{
  "crop_scale_min": 1,
  "mask_ratio": 0.75,
  "loss": "l1",
  "widths": [160, 240, 352],
  "beta1": 0.8,
  "epochs": 104.0
}
Rows from block 5, named by matrix and row number. Each number is 128 + 24 x the weight over its row's rms, rounded and kept within 0 to 255. All counts start at 0. Numbers have three digits each. After the name is the row's rms in percent of the matrix's.
# short0: shortcut pointwise conv, stride 2 (model.blocks.5.short.0.weight, 352x240x1x1, standardized in use), inputs 0-119
short0.73 100:125158098116127137163192147143109155137165079149103144098109154142144133153124161154151098150145123081106137141114147182171120114072118087146096129131138138141112108160143107098127119130131100131103142130129089135096123132133145088158117130110155160130125132127124105132105132175110127169130114125141100092165079122130137174155128115150154152111142124122166094
short0.74 107:132122160168144107150119123122125154133118082146146137130146124130108130146147113142099122108130113156217096122092149087161181114109154098110120168115149114106140138127141124124085129150111115108172149159107096114150095119115155136139129168137113142108148130133125161164098147152117125172140132142136126148158109158114135088133125127120163117170112124105136130
short0.75 107:182114110123149116126154127090113119186155109077138145112158129099116149131081127090149107120115165165134204083111122117161137134105106131065103148101106098160121102152123114141122175131152161081144194148108122147121157114117097150143137062134154152120129170088193174130111128167114112111115134111124143113178119156143127104142123108142135074119087118162174116
short0.76 105:163137108159136156098146148106109136145124118133166143090167156152147112202076177120123129101120094120165153079129148130156139110094100133120142099164146090128083112155136139103108150109156141114167127161132111192108138070116184139154080129164120140180145139129140122129140147137118138124125114080140127115159114104151154122136155109142156123096123136106160133
short0.77 057:111120125122119132100100092116108114119138131122132124112138097107112134104095113126142098082085107101128106093135138122106114255128119155092116106108103123121125104130123124150122094093116135121102111146114129135106127106125125097107097120115124105125118141108132126113119117108123123111106109105095114119145123116097135121114119096141125129105116135107120115
short0.78 107:122122091112147140096096145136124121163135158128160140122122146148104190104200087127094168138151119099140106172116071139108091125122152146165120132141144078083141210096121092142124132130090134168103164115125073147120104120131068113111118172113110137125122107151198112124132137131135139119104135123125122135118125092150134089164128101136118154093146136150102134
short0.79 102:109108107145164170154094126129131137161131180090130143084088164083115118108134101144145146178087120131086116138127109130140150141116110120090138115064135122154129144169165127106120105170123144119117159150122139122124101149123117147109123143138123159145144113120073109154106141085102123142146126144106180117121132142156119091140112140139131130183137057180065125
short0.80 105:142098132077148128143109116103146092133131148089139185120108108146135169069149094106105139158139119128133134147149115125089135131181136119154132137106161120119112145121131151149143125157131154120075172110153106092130113092141076116126155063150086120115160120149094146110139129150088137122127147111110143129108117090122096146142080131127115115145152150137116125
short0.81 102:133168113112105134087126123161172156107103093176141119142153102111118096121103122139131135125141147137141103148091143111150096115113147146095127153141110158101152120132131071102120142133114121111136075115104162133135102152116172123151088195119155129147088176128118146124103138135119116159141116132165108136176119154122120111111143115135145133104133136120141136
short0.82 106:136141107095126141121137128120089129103108133127130135131139121100138078110102188139127117116122130111055151141123154125120170127102061127147134108116128151138118141150185130076132118118142120120082139099140144148126130141120129162127169173131152155174163120111088123139166215102139116105123143129131166133150141112147130152123163142093142119154145126125105125
short0.83 106:153143148152142122133121135132127151148133090123163120116148134138117118167162121143114109098123113160184104104070133115168161125118146110077120168131124099114118138113148132112093126157115118111169140156119108134129099114109174125134106172129141170097159143144147149156076144147123120162120134135123149132145100149115137086120126123144153090157093125145146114
short0.84 082:116148165122122135139187139145140125121116101143114170130097112150159160129154157124124124103183111140175146128141129103117111011087128114142137150141139122140132154131161155117128166137153099130131121102115103132113126120120156119138110129138112106101119116127109111120161129155077138152158112118168159114111105153146149147152131148173121163143176127141154134
short0.85 105:125143131121156109149109108107142138121137115121110142116097137151090177112123084128083104141115149147176138094148150157182164138140122110132092128143115104098088169138120100165120121147121089088147197125136140103167140154088092135094130154067127144100164118132161107132078161149090111121111143140109102140118109120134122148112103117142118110131158092120134137
short0.86 102:119127088115169127115106117153143125122107108109136160153138126118105131154154122160128161152135143151206120146134127130184126134131214122083136132136121128104134149146160115102108172156125120137123086141135093127109145099128166094125088123163105151114127152156159173135112113147098149145122132077119139122130121161142111075145097144104153086123098131105157101
short0.87 106:088100112150160139159125131088140120165106103136113166088152138151109135114152124117154134144102189179119073165080119084144146125109179130128133120107112145129152177107111142127141115171125147148138126119111102123147109097147139120127117121146096132133126111125136185145078131146096150117087114158143097124127126113153164091089110143128131138125144139160126111
short0.88 061:117125126096125118115096091101119116117118134101124121112098098128095116116114091136135095088094127114111103097144133104098115255129119132101120103098140100119126125111132094137132094094094108106110112137106138113118125111119129111118126096116136115139101126124128127120118120089124108120124112112102124126149108114106120121118097093111113107115097113109109146
short0.89 097:131138132132118162118142144159159134111118113135093155142116140105123134126081163104095164127166125121168140154145113135164135106106105120132153152110118155141144139181139148078111163112109112121145139112151151119117125124120164123137168088138160113062126115117115093122153133122117134148142123131123152139174115124117138169156121155119154122142112153142112136
short0.90 106:121118133099117142148130130139161099119101158122105151136083094154141094111123116172127125149143125145161066093088142084087094120157142127117104137136189144103150125137161120163141104162121079125127091114090152100126127114150141141128106106147071115150104159177125132069117122172092129160101151101143074124145117114135126104138102128104132128093071167116115126
short0.91 101:114135110102122184146125131152113114115131098123110199105127144135150129085131165098120131138138153142088129185135143134125161137134158110153088148145168116108108149169158163107135121147158155157049131092150127142150130099165136135137144141162123124146140081132114130122164185142093128101130120101112138127126110094097101121124097151127120109143123160115164109
short0.92 105:108131174132056141101136113138103123122109098158107106126119106147127125147082150111100094108118097099194141118121110151129116131138157112140102142176165131124054122100120122182148162081141131118147099140113150140140127109160124128168103135159132105122096122143145106087169142169107135145134100098153122143147110128089147136135150108146103109118151147105160163
short0.93 105:136168159131117115161136158153104138126142117135115112114084107148126181110132106133097163104147120107167130109130139131145091140128126120162094128183136093073079137132100073133074100107134112144115095131123091112121128126105050130128112135081129110094145148113165109147142167145123089112109153110117055141103133134152140162147142141145114109101110112098153131
short0.94 105:121141140104116070144132125134109121141119118147136139134110128111122108085103132121153110150109146101092055169123115107129130122137148120128121127108140172095134094088096138112198141089107149122086095101111133123127107161187107124131129185189129116146089105137143139121152162099132121145161122147156125141171162098117156122085152153114151116140131145095121149
short0.95 103:176157114139112137125125135134149136100108159094179129108127125130111121109079126090110133122133162175190163136091118085115125116124080137123135138164122096092062156130146115101112145128129142066137141109119146138144118116115114153143169112109107123115131118120151122130107188153092133128111125102135171159141130113165103127110136106174132080121139149179155144
short0.96 099:089100136173123160138132134144129125172145142160140108120095170104149122133152148147170133153103090133142160131120103139153178136105114109131136141103139133174090119090078131100115117215110149141114145160154148137118128109128122122134146104155140108106124102121104134136105110100164112164152090108114156135126103129128090083100108110160096100188176078160126134
short0.97 102:152149171142154140140125146110098125135124122101113108115093065140131139120139122118126107100125095133119096104097125093095093147127084123156161097125094106122172127113137135115127070155093058112139121086114137084110100111092136172091162140080098135094138170105136102105066153124122114109075189136126116142133178135155130151145178098125114136114136107145099132
short0.98 101:127114206142103134180154148153150140135155107136137117092110126124135128112143115113122127155169126120147148151121134098114092098110112116157136167114160119096122115101109101099133146144114149119125135124134080132097122104155136124160170135140077102079116120096120141132116099135088129168165128110150139133144114150154100152153128131143134109139156113126114131
short0.99 100:111122144099157147140167171144123195138123159169142115091082126121159116122137132148126133129185089141132116129117137143123099129130128125121121102111086130125130130138137112120133104145125112092123148078115113150065115103125159115108130142111141153084126169120112095126111161137076115128112138116135127086091112127160126111153154138137141142132143117182115075
short0.100 103:162099101150135166120138151123104132187113149112095191130092153084145103116165165156151164115134120137078129155122088145143123112122149101124154102079126129180134128148138134075137100140134123165132128172112143161115131168121084146112076121132115142143123101160106102139135121089140101154129111175106141140120145172106113063137114115120113132102137140151100136
short0.101 104:097087152116104149153143121110138129134146093139088120092083115138124188115122115093124123170136123121162178093125119121112087140126133086146072150142153122102088146104107094153144141149115159125137131126151106153120142099158135121172136083148111142105121137108170143107119144210073149121127150115145096110147091119141078142146102123159123113113144144139134103
short0.102 107:148116110118108161104144147172113140125131137116131092106144140156149098169133138098135124104125120149119156097098115140143068113114142145120123127170141131136107131133166151100144127168138127141101115076129167184137150050130164151140120114113118129147110100104171114131149101151133126118116130039129151140144137159130126129115165135145128096110102164119143132
short0.103 102:169121143144148104150120125097099151130127095126115168117127131130129127088124120108136114097111162174102098128122130058141158123116084120138165145119150150124128149156133163103156125108103100143130124112100132082139135131093117150115130119098094142139142096120135141139104194104109080138135146176134140147173174136143137112077129117110152124163168125107107139
short0.104 105:158124142093142100143109149114123099145124195145129142137089140093149144125151091136119149141125097130118122132200127111117122138147126161123147132068174081145101112118108127143072103129143123154134164157118086106133099135110116104128111099131134126102140119124091091160146098093102112109126147136093132115111108113170134114125120122119124125129130121155122136
short0.105 102:168124145099118137149121138112131162124135120159130151083116119165127129112152125106117117153142150130192122173089112125128093114132113122137128171146156126092088149111149116109135159173121136114117140089120125086125136115113112157123167156086061142131139116135161128155099174148099102149152132104126148131169117110155138154127129118153153080128166132154114123
short0.106 102:136147111089116159138116120069163161144149110119103145096083104108103140109102102142122123137128142138151061128142091124126131130118135133115116154126142142091142137148166134116148119109126114126140130100115145126132130120116138160087159108134074135123150106137173110148108156136099114123116147139095119153142139098112122136182093092115129100076105142130124137
short0.107 088:160164130089128132126074099114121141142137132101136127113090088138090110119119093127116102077083115146125082095146122094086102198135087126107150112119145093098125131098124099134145085116076093097113106103101136099129127108092141142108141093099114132133140131114138131104099146074122096118117115126080137146154141113125136139129108099135119107121116126137096155
short0.108 103:144148117120107129133125127153109131127126109140109140107106151064115055118095128119115146155121101182185111134131113098102137126108081124132130145130108133123071150152161122083136133134118101088144110122105128114130126111102139176102133157134110142120142122122139161117112202117098141132148123140118152150202122096145122119135136135116125067159147131155106154
short0.109 103:100091129161138091139127121094111140116153148104110097118024134140136143111129102146135118158118065121141172063124120118162154147114136070120101108096140136131099154137122119141123129153140138106132159152159133160113117115146115104146112100142124151120131114129120080152114112148107128158130149107132162114131128185137088096104094128136130114156117095133091115
short0.110 108:132080209146112125117136116148102099138118109109151096110129080157107145107129112125115121140125108119153171129095150082101103132119112122130150117124160127139113113093088106170153145115105126093137162118131135109134102100161133152157123114088086141122107172119098110085128151145082113126131141134142143127098143142171124134158147128133138129159183124145106147
short0.111 102:116156157140101131151117109149112127141155112120111136086098136153097161137113090099121088121114170146119103108130149138124091136132146133130076119111171074119096135127131112200110091101106096113130129090101135130152134131099147119144086119118141119138110094106157100128108136131088095123103137146114088138146089115150148145105089104150122112117082138099109147
short0.112 109:165143146138114137134122131155117141161128124084150134106126133163110144114104117119106109136142140123155141107131138152114113136135170134082100123149127042084050114112130102176108136110129124084119157129129121136127101110112124141128097105093124148113136153118131117079138131139073103129114160119105130120076111113143123144151100112175120117114120151122139139
short0.113 106:097113149109126161128101122132140141142127132179141119099125122166104138138186128163133152144116113117076107173097116130111112118090116146147175149129151169114169146126140093100120111139108112124090074119150178113139062128122172146124123186145086125171128135106071128157103179069134112132165126144134131153128149145156135115109152133134152143137192093138089138
short0.114 108:154150105105154135111109124114180139141132140110172153112107134130125136095058103127102122158131154113165160103108105162127108137147110150105084168125134070120093113142126126158114144151116173110108168112144145111155154118097126117130120081109161128127128139142136093106099086155112112136124142101100136139113108091108109155114056137175118099117080144153171137
short0.115 099:201127118098132130124044157152134124118124156106132116162116092128132119128130079162135128141113113139124072103133126104100113134138119154122173132136127100132181136149163135146142084104116102175128119122099146108153107102113152125102114111136124159154138180174134102113146101091162110124073160099104129127151182148142112123137135131086127135110111115151104117
short0.116 101:139156076139108170097098119151111150177117075131127184118117147099122117085125145131115135128118174156128120181126104150142138119130125110108141111138114098150123159130133118102139114153094100158124109157114142089160140196105075144134123128121157138141123109145118141110100134117136103138121105184116136161110146163104105105126093094154112140133169112154125145
short0.117 107:138115131124140169131135118103145115141134126116099155098133146106113121190177120119106149092159082130167102097161151143104110137138187137099139130117137128109148103100121157169087117151163078075170095138128138153116113078111182125134094112134103109105150139117094123137175109146080154120130119095088095135105106152118128122206124124135129160102112185095138145
short0.118 102:130071074137158142099095126143120153143074174159150165125114121113121090069145100166131173113136141156124103168117150137125120121123152115110128106073137114112165141144122124164139094141096095109096133099101124136129134170117094138086105121124112127162108118144096102137115117096095109143121135173113151153107156167117099060149113143125118147133147124147060139
short0.119 106:133079107125155147136100132116150174130099146164133168116122154124128047101135147168132127142120131133107103170115167134155161123121128136107111152068121149119153115138132122125143111178089132102089124097129145106141117140083130116113127127133164131154091127137060131143099124120114105176158133136128146133189120131120120111109102153133135132131121119130084126
short0.120 108:144088125135157126151147120113101127165131156093101139118079164125148146052107121122116135137123095110176101135148146144121112138166143089135111136090160121127102158090121136171129120166124139119114155136124138085118116117117032113143165053129128131148124099135112130142169095164085137160149120092136125117139102122116107122143091147151121106150124156096105135
short0.121 102:129131053144102107120074089101111135160130123090122160137142156152111134158153098139120144155112156121115120079148108186149076131151126133135122113156131138167134179146120108157186097142123097167101145108122143135172186097108111115162094083144166157156120113164154112121139104140175144115110130106102122140141176148120152152122080108117136160101147123122121136
short0.122 106:136124163160122085142123119121138148119143117119123116135158159118133125127142084085104138150128143145105170136149165135131072123124104135140093165117133101139126167112079112130136106111125117129130152129104103139161159117106137128202141070135167132127093111105140127146161106163135168136149186146149108128152146135137120140115133130115149148119121135102119120
short0.123 098:131135145116118146181165148146126114143145100160087105113100121149164135116149168137131068116140156102122164123114156143099138156134173089147100131121112096093109145085104149120140097148133146144145113154107118133115127151116153080122114160117125109106118122145157121131087132111132101133098104133132102138114092100116096134130131083155079100124113135136183127
short0.124 106:140119173098122128141126124110123129141144106156096155126121145111109089156094149121112112141132168172116121101118158140095154119132150139097113113139147096151092066126119137168133148095146105091113125091119124144129143103154175153158150127125116121137140109126129090123127155155050091153124117118102131130100116104132133141124135122124170127141105193102132142
short0.125 106:115137134139142097153124111096112122139148113113160155098153154162112159156125088092127119120115187186083088114160152114121088111142147136125107129138156110128112106122083125162139136098115123130115140101120060145154146114117160091154083117146131142156117043127133128119104116097099127113159103151140124117112106130138156127069105145127159148101128135088140141
short0.126 106:114114153075118138125126132138088130137156112118118093105071124147118155084107110120110106130120072145132168109127147095140143142117114091137104115122147101127092157136138135150131127132113131143084152080131130144122126060150075110163146078134142159112149137128141099115144146165095118140105146069128154113122118096151107126125111113136143118187136136105095124
short0.127 105:106131184154098119121118112154116115125155102132100134118123133146087118153122095144133096129129142145115115116154148148120096135129134133128090129103175120123112089132145127181123125103131090112121089116113117133137134161114167089125094123160090107131130119144141103107121156114100113110101127166111096121136102100138137140136121133104155103135068146063122125
short0.128 106:169123102133123106105139143127110119121153141036124137105130116111105161114086129110142145148112149136124117097115095141132096131131144165086117130105152105148086061144153138129118135094155115152124135083106172154145130149131108158142080043109113138167146126148152095134146121112129140162103133134114100133121127130145127142136120105131126081083075169118170159
short0.129 066:115145130153130127167166166157131124146122121133135132127116162155142114129155149116109132146168137137148138166121135137125131000124150133164107157128116128147117148130123143110121132131137117129110151123124094131136150133105151134147123125146135112115116136133140110138143137170097125141154119139157123139123126118152126153148135148167122112148122148131140158
short0.130 104:111124136122171136144116141088140130146152140139139107114109120131148119140135153180123079131108117114128117101139141144145188141111166125100133143111122110124116123108108142142128132146142133161131124139143147158139117117144124125101107149159125104120108099137117083139119092099142115123114099110098145134073131112131109088104122116162107095130119117137155126
short0.131 108:163154134124116100094134132176137140159148141125133111119132139102127064135135100124132132130124156140098126115131090212111110129134114162103105160126138111122055070098148116110107114158131118154109123107123126136142128125099174143118115109082116142156178120136126120139118108126137104137121156119092125113088120081131146174107102132149109090134080146113150133
short0.132 095:173113147142144146156144138129145095166130144099110144128112115108118120129142148112147162111143120127108129133123116114057077122144126125142169111110086160169133128128123140098142084121120120099098094148134115107103104066106153151129142080134124098101129155122104144104155143130153135117117143131123122160142133139153127168152142132128137152102142171146099158
short0.133 099:120102121150162124176113102110140134124114150117129126136121141179121151157119134142088115121104103110157143107151162160125145129127143109165100130132110118128103175158124133180121113099135115099126133149138146091171135095082126132078129101119126090146119098149129113158128124106130134128143121115120141170134139118134134143109126124132096104122130103107128172
short0.134 106:188145125115179119124177176093126123137146156081131101158131130087135168086082164109118135091128158120082168111157138105116121138126079140117142120113112110126127137115081131105101108085132162155096178137119110150102146158123051140152174084129188135101137119102162093130172123123166143118126126139127101131103136115141148137144165117126157124095080160104167138
short0.135 095:157124163176153142117143146155127173197108145160143105156109125145111140148151119100100206132134079194124149131122096117098083111123110132139154135170120136140111157153117097133158107148112069117148157138122096096140114097075131143139128129153110122103119103110120133125136095138139161138164127153121165166089150122117126112118129149115110150117202119181112173
short0.136 098:160162114092138157126147136143142130189107134133137107158130129081107089141074152169146110134119138172140102124107102147109132119134098136073149126138084123179100098139157126109123135094137097100131124144090152119129137155115125189075145161139123110136136146145117145112117133092143118149131128131125137163123146129135122120122166090123129107117150149191138147
short0.137 100:124121133131112106108118121122090119155205129122142110134097109100116203130166111127105169071107101179151108125170072100120103127133101126125187130111116140176128125100128143117140109131104100142148145111166122122118093129098113138110171097077115138129209089127144111156143112110173096147136094139103145155136134115077156141119145151121122109142171116118110176
short0.138 100:153154123160119131119133146153129104134117129129146078120184126103123117148112127164141122135130136148115092126079118127094129125137139137090132088117088136125100094084122121128132116109141103100174110165134104132115105165131146116108134144129129136106130149160175123095077123115163134113063128175114097121113149111126125128115141117100127110092114148153136116
short0.139 097:151133131128164142148114127137146146176125145133137123145102107154095155139153101146115145152110102186148085113123100115077117121137109131124165142174094131128124153158137088141137097152109089137110157098118138064160095083090108200087179136114063140135163140157134122144114143111158128134124141148103138165126172128141152125126130133089126132136174108171124160
short0.140 071:132111110114109124114105103128119118117131136115125109108121115124114125125099098134134114109096121117115113115132119107120119255111108145109130109109130127117116141111141117157138090115112124123132116140107131120103122113125113124100120116115107104136125122111122126126111120101133112122103134114100133136131138111113131119111122123145123107124114106114121128
short0.141 091:152131134130126107126098098136121102146130147092136131111118110143090126146093089109099123102071105136112087115112098113087094149143106142126160113130085127142122127142131116166148040099091083091138116106110128100141093088094122177097137104102100089109127132099125095112113127097163120106106166142101147204148178128127152152111150131146097123119123121131100192
short0.142 102:072156111132148117155145117131117120184165135154139041132099149115070133167114131151133109121087115155121123097112121134126137138093120133091124122147083129149118103095082106137110124126102124123140107131134112156115117106124151117113124134131170121110130108094156108126099131121166126131121108098131124140127139114163163111095161133153139128138121120157145145
short0.143 096:164137130163132104158148129128185133125093135126143142116151104144123132126115122143119131135149111112167124140050142120114101120138145122118106117112070142109107119126110093136119113113116118046166110141110134091115090158100129134095110126097118093124077181130131156129065140137115130140124171160146108161173123145138124149119157092142128108081130132140114149
short0.144 103:095070159161128144209145138145125106115151121099113125098133122162125130110142170132124118163125128115127142152099136115122182121123169092165108127088106130093144124120126151116118108148119148110113141122128131133123097118139116108111155135129136100113133126126151139147114168128156130131115121125133107128194113098158143150105124137155105105154106110101125112
short0.145 089:118122148122132112134134152119122216138151131158130100117101143116153130116152109131150151169140111148111146110135125168155108127147140117110139118119098125137134139108123113095170122160131138131109165118148125179055152108159141103150157135143151196091148152120141127153122108134129120132117133107123142063093118150137102127121133144153154145138164100147107063
short0.146 095:146137117143118110137134128167154115145145141097152140150128133088114089159143123116139189114135121166115084147128088125085077110147142138111168122106088164167168126147158154096150092117119102106125090133108113139116094100107186130118117132140143083099124117141114138135151111101176138149134118136123169165149142152102148138130147139126138167135119153140096158
short0.147 098:114161126125115116133119128172146154163152126150111146131081106111124151132173113093100146129126113183128128128140096091112085126132114132147136172178131135136119122110103115136157117144075088168130120088138130093169125123080137151134141116110109119112136119095121118123117104120138107148143137142125153162113142125105133152107100124101111139135182113133140175
short0.148 100:086187105100128144136116094140139134111130096171138128128153171119125105128113129083105099119116174139148142135149159139143134125100137129127081170145156103110102151121091115136114183129125150143141099137132107159148153146121168117167122162138167117120098083095139147136138105136106146133146085135140145113137084121112116115121102123154131147138141136122180125
short0.149 092:205131132107129096138108169143133158123122116132145136150148116127189122121141122144164127138165151143117135109125124161112108115215144118127169102136078111137145137105124151098186102130144128157108163123126137135103147112145131122127162133140131180107149192185169143123134093133159120113083127120111118094083145137118095146141146129124136153109139150133118079
short0.150 102:110113073145169189141117116141140154114086136121117160120135137167131112111146150130119144145121127078124137138103148153137098136115134124165120152114130120120177222178151133126144107164090091133118085097124160061137142102059140121123114139106127125149092134112136102140108123138120139132135153124127157131159160129130140117131082124135104135118120089151096128
short0.151 095:155169110093139137107109135146153102130129148111130163178127108129133125139134133114095146125127119134155102125156095088130115114130125162138144188182150135124135108144135137144148170111115105162109117095135145107202133130111133171125122130147122096122115129138115120101168102114141141151152105102123144188163125101089139142137118137070103135099116152095155207
short0.152 096:163108142115124131121144149122116169180111146136107151145064115101159122116140136135126140106164089153137135118109113145111094120143113112128133111138119108185100112130131133123139086167121084138119145065104132125131122109128105157140136135116142156130149153146081094121132129140113112145128137102138117150078126121129124113128163094103116135116159133144101152
short0.153 101:144109140096124127126125116121155137109137141089168132117156107107136112134143103089125129151134168087044168120093116126099129135131134136117126137078129121092161094096125143132123114137121120076111104111156116123129115133145186126148125108094137115092118140094079111133107132112103149103129152139142151146058141144152104155145133119173106141137106114166111133
short0.154 096:132129146102135105121130137133149158137112149155165097140108098135104130142121107129112170110140081179145086128080099111092083126145125116127155117143112138087100122121091096127127121128096114064137137085109109123093100109127157128105143152137076084110113141108124129131126121116120125128142176146124157158144164139139112133120158154148145098134152138165112146
short0.155 099:151190137112116110088110118122071122157192087132160132122127134094129140125133119093084115096120122134122142143151081156137146132140127125120166134119120103149097122090107156132125137119098125136143105144177076120113105154099125126118132134087175135104169109113132118145117101110132077128127108152103154127113114145101133150108145131196102123153170114135127139
short0.156 066:122122116118107134115090105136096136136129147106117090089101094115090110117112085112118087079085119136113106097135115085099106222097105154095127085088121131112107136115128097158134057101074104113095092113097129115091113099100132113106124086096112100128108112095146113121105119111139090120103127124100136165147131130130119137107130105161119094109126114104109174
short0.157 098:162133134156142123122127135127120138173121144107126118132131131109113132154119108107142155131130122172088108116125112134065084134154118133125163107132121122154093121137082104141150048130110049094132152125102093112135122095112145152155144079140117139097134148125135105081129126119141147109116175169114108160098173103135138131129133130115127149126137120144090164
short0.158 095:170134103135156134117132139146138168171109164133137140096083132164119118156139121127096157100138069140143078146086112170109083127146142120137130112142108101112061135142112118129121103152102097083139131093095107109101113098075124147096106120107080108136106127119155080116121114139103105125128188123109153161146151132138121131133139135168121079122117156157112156
short0.159 059:112115117116103133114091103131100133129123144111116091094105099111093108116111087119123082085086121129116112098139118089104110250095110152093117091091130128110110132114132093157130066098082113123097097123099133118093118105108127103109121089101112101131105110098141119123108119109137092116103118120099132157140123124121115130106122104155121097112122116101115168
short0.160 098:184156145103154100154141143124126162130090164145132087122133150132124111154117120144108120108129101087118088119111163156139135127120111134131098112112104115105062134134101092157105116069126120067140110109101113128128118122110117158113104154103149126154107138137155071141145162157088127132124176108133119160157142119166166132128184117135161096114114147100124156
short0.161 097:151152070142133099117122124132105174150129113098134132138104121083132084125073113119128141119130115145154112097127128142154124127157104086111140100127112096137106137148114119130161108123058061129145138108102126100124137123081063141114123103103121138142120117129141130133129103117120132133137181142132170158154175170133098119132114091133142109141174097148089155
short0.162 094:179148133118149129120132152123121173187129144108131159099095120121120112131137125109106155108138096181121078132083103120117103122143097125132160128116093105117102120152115115114127107133109090096119127055108095110119119102094133188125152098115100142096159155132122097115120123125111113132123162136112146153129147123158156145135151131150141114126136136146110153
short0.163 098:092133105143145150168109114126140134135132092118084150118094129154118159129120116096098137176113138146133117104146128142120107129135135096151114146184153123110097150142105106158137132150104105148139125127122147099200132122120125170143150109165092118134124102092143129103135145137124161110125170147123125163140154140116120154124098115123125123137145129104143147
short0.164 100:167128123103114105099040138099088153100143106126121158139116102140146162124136094105106133124119146158116102098163120161105109145219113119157141123151139103114116177129130160152173101131113097152146125117120115115139140108114114120158157101121139157118175127133159113114152135148120114063079157133095129116116171136106130161115104125145126159125140135120090108
short0.165 093:162142114103150125129120130134144174170124131111135164110090124147112140109138112119101137130138120149111061136096101151096098125154128110143153131136114104094095123152092103120138108132099113098106134080110104096131101107102138176119130127123082122110132134122109087104116124126117116122131193162106128163128163126128114162138124134160134106121146148152115154
short0.166 099:142135119074134182132131131134121088167126133119090178143101107135116141135132172123135138107130123146112109131154121132063114126141117136155152121136147124159116115154141149123157109132133102137089125114133123095140162096100130155096159088172102099126148116143115136072163140127145114105115120110092118162149136100116123166150106138092114119118145154142136162
short0.167 097:135134145103098146092129123138175114139152121134135134135101107107108156112095135136109164134115122144123122125101079152106141126134150133109150147140132142112088075122106108106111093150119156123113120113122171144138082135145170121145124088131112068106152127153096117115104131089172110156118093142107101179105133129112107152103093095169108084127108153167169168
short0.168 097:145133144100115100123124123111170140125086149127154104132170129143118134138123099137109142130117118137099085130092120125131088130130114152118111162095177162125115091123096088168113109148128093078118119085079155110177096123130168127156112093109115116139080154155114121119129142160112130141149189108135094173162156102127155108108147123103143125122113154103120170
short0.169 101:104128167126092101145103094144114120133183097135143072159138130140111155158149134103121112114109113135142201122144098123150140133118170113135152146144110139161118138094100146133137135117137176142112126148189119138147122102140155132135143151134163127102133106119150139153150106120216121130143085095127156138137125138110134144089156169169086117160149103111142142
short0.170 093:149109159127156146194158168156161128173114149106131141112124142168149132167183142124122125111166115105125123128112127132104097098129147130160132143117144101142097134127097143120088114127123129141104109096132091133118149076114159155140120106123111100110114113136136083125155101155101131136141137086124121137145121118158162140153147157130138127119102151129141146
short0.171 100:122097145116124118181124169141150094090112128115112162121131076115143142097116126149152126174144136147154086134105148092103156128141158121135091123112162120071128083129138163135118134125125138153137113095111124112126089132169122084095129126147052110136139146166136134104119141121091142105083147134129099096147117076150126140113113136085145100142102168129128095
short0.172 101:168143097124145110142124140115141119153091091114124164161132106119134129140113138133080126129142118098154165109111129145148163135142139087120116131129111119110122103130100113158095104133124064114137145106113132060174089140091090127117095124079154115100098135130104082113109153147124125121120205113137076170087170143147121140095119062130091164122161143117130150
short0.173 101:109112143169121147151129129133101136160158148102122127102105188083122134115122134130128156156099119156107138140155098156168169119121144110086125120085130118163075121128131135105114141131155167121145170180141125175111120167158104134118113139128142148120164096116103108157151143092123111147148076165092159101116108148118135093124127161152123108172130086149112107
short0.174 088:191133123118129115121116125132111153159111127116151157119132127141110134129153122090097159084137129171120112113130106095117117116122094129141164127150126100093104158145092107124131104104087114113105124085109105128147110096085128193142143111097111115124126113116167109120151143122131087135131166132116160183144172160162150122131123118140145139137182129108112174
short0.175 105:111136128106104123120126122148138159103137125154115121113109124132100113119091111102088125140121117131170167109127153125154109140082099144128071159131166118098100137157115077157092159127099129122128094073101140142142120110130134123162099118082152118140098136078123105135145160164071135140114152090138140123201114110162156135137135117147160113158112135112119136
short0.176 102:127091173145133096162123110109144121169145151112131097164113138150128124156171098164147086130125072091127171080121113135125134120119131122112146123084104160195135141114103123159137120113150148105106132141157141152125133070155164135135104080154143132116111143162112112152130082133148135177134118100126143138132136166147120126144146133129136149132137103116110139
short0.177 105:091153113120090161132121121160134127118136108135109080114155139106131113140109159116128104127103159140093148112135112093168147125103125128124092147149171127135086131131115139119094135117125125189129104117136167148174147145150146133165125147108136125146130094117113127130150138089146109132140102114122127144175113103122143117109108126105128086162126127110176146
short0.178 105:140161152084122112136156131199108169180142073178138129128091130133142116136131146137126101103145130100112109134139146144171109120120145100139127128145107113133152080093088109107138101133086120144122093113116079107110090120123161096117090178085152125088095128101084124077124116121119108127146122112146111131131120155128118138160165130172115142110170116149144131
short0.179 103:111148176144098131105107102093106113117180073152137109146145101150128144122128145104103100101079148148107142127141104083125160139114108103140183162170151127121129102094123159105113128142140139142135086180141134124166094163131128136173158117131139104121157091074097166134130163100183108123140106146140131160116136115117125149117151095161097119159165110101161151
short0.180 105:140150117131124128117192163182115138148159095137148097141100123128137133134153160118170164142129127143100132139113117128123093111098158105112128107134122116125133068093087134098136121161107112141132136149128092113103111146141107107132135130138132124108101118092113146075141065125162155144141107118147128129129134161120116124144141125141120128133164144174177130
short0.181 087:101142135136116152131129133139138125130133116139117145119122137122126122128147156130115164138143141153154128137122133137133115098124136126138104124123126114140121126121118125117112135146126118116128125110134106116145145121126119139132142111108133118110126119116126127116117126139101111121128134129124139132127095117154129136148126128145115125131144130142123154
short0.182 108:171123137104147096153106127079167149156142158111139170095122153098119136126131100118108139149126140111138143136138116160138140131148117143127081144055117079132092109129122105128090124126125148065109139117121113098142147120082134126105135058091161134116153151120127137159088129134083089132150133101093126136147096116162119175121105109170129081124088105135137143
short0.183 101:128125167116099119160129123170142143157109121142125143098133121121104101126136113113108129148136136192177122154144121117082095097118122139092111098147137087136073116109130126127126143118118094110094094102118073105130153073142101147118166118167076114106143107107143122096162165164084121105101148094123162140135110147168126140142158148124153138161162116112109132
short0.184 100:120109121133119144150080139125118122117139090153122130107071146096106121108171153168167150158131121134075157115118109123172160145125143089128119111118151117133102114133123100076154129142126156161125153178178120130140116144140123109117109119139112145091135127156102109101082125097163072125095126145085121117110130135122070107095083144117110115144156107154099112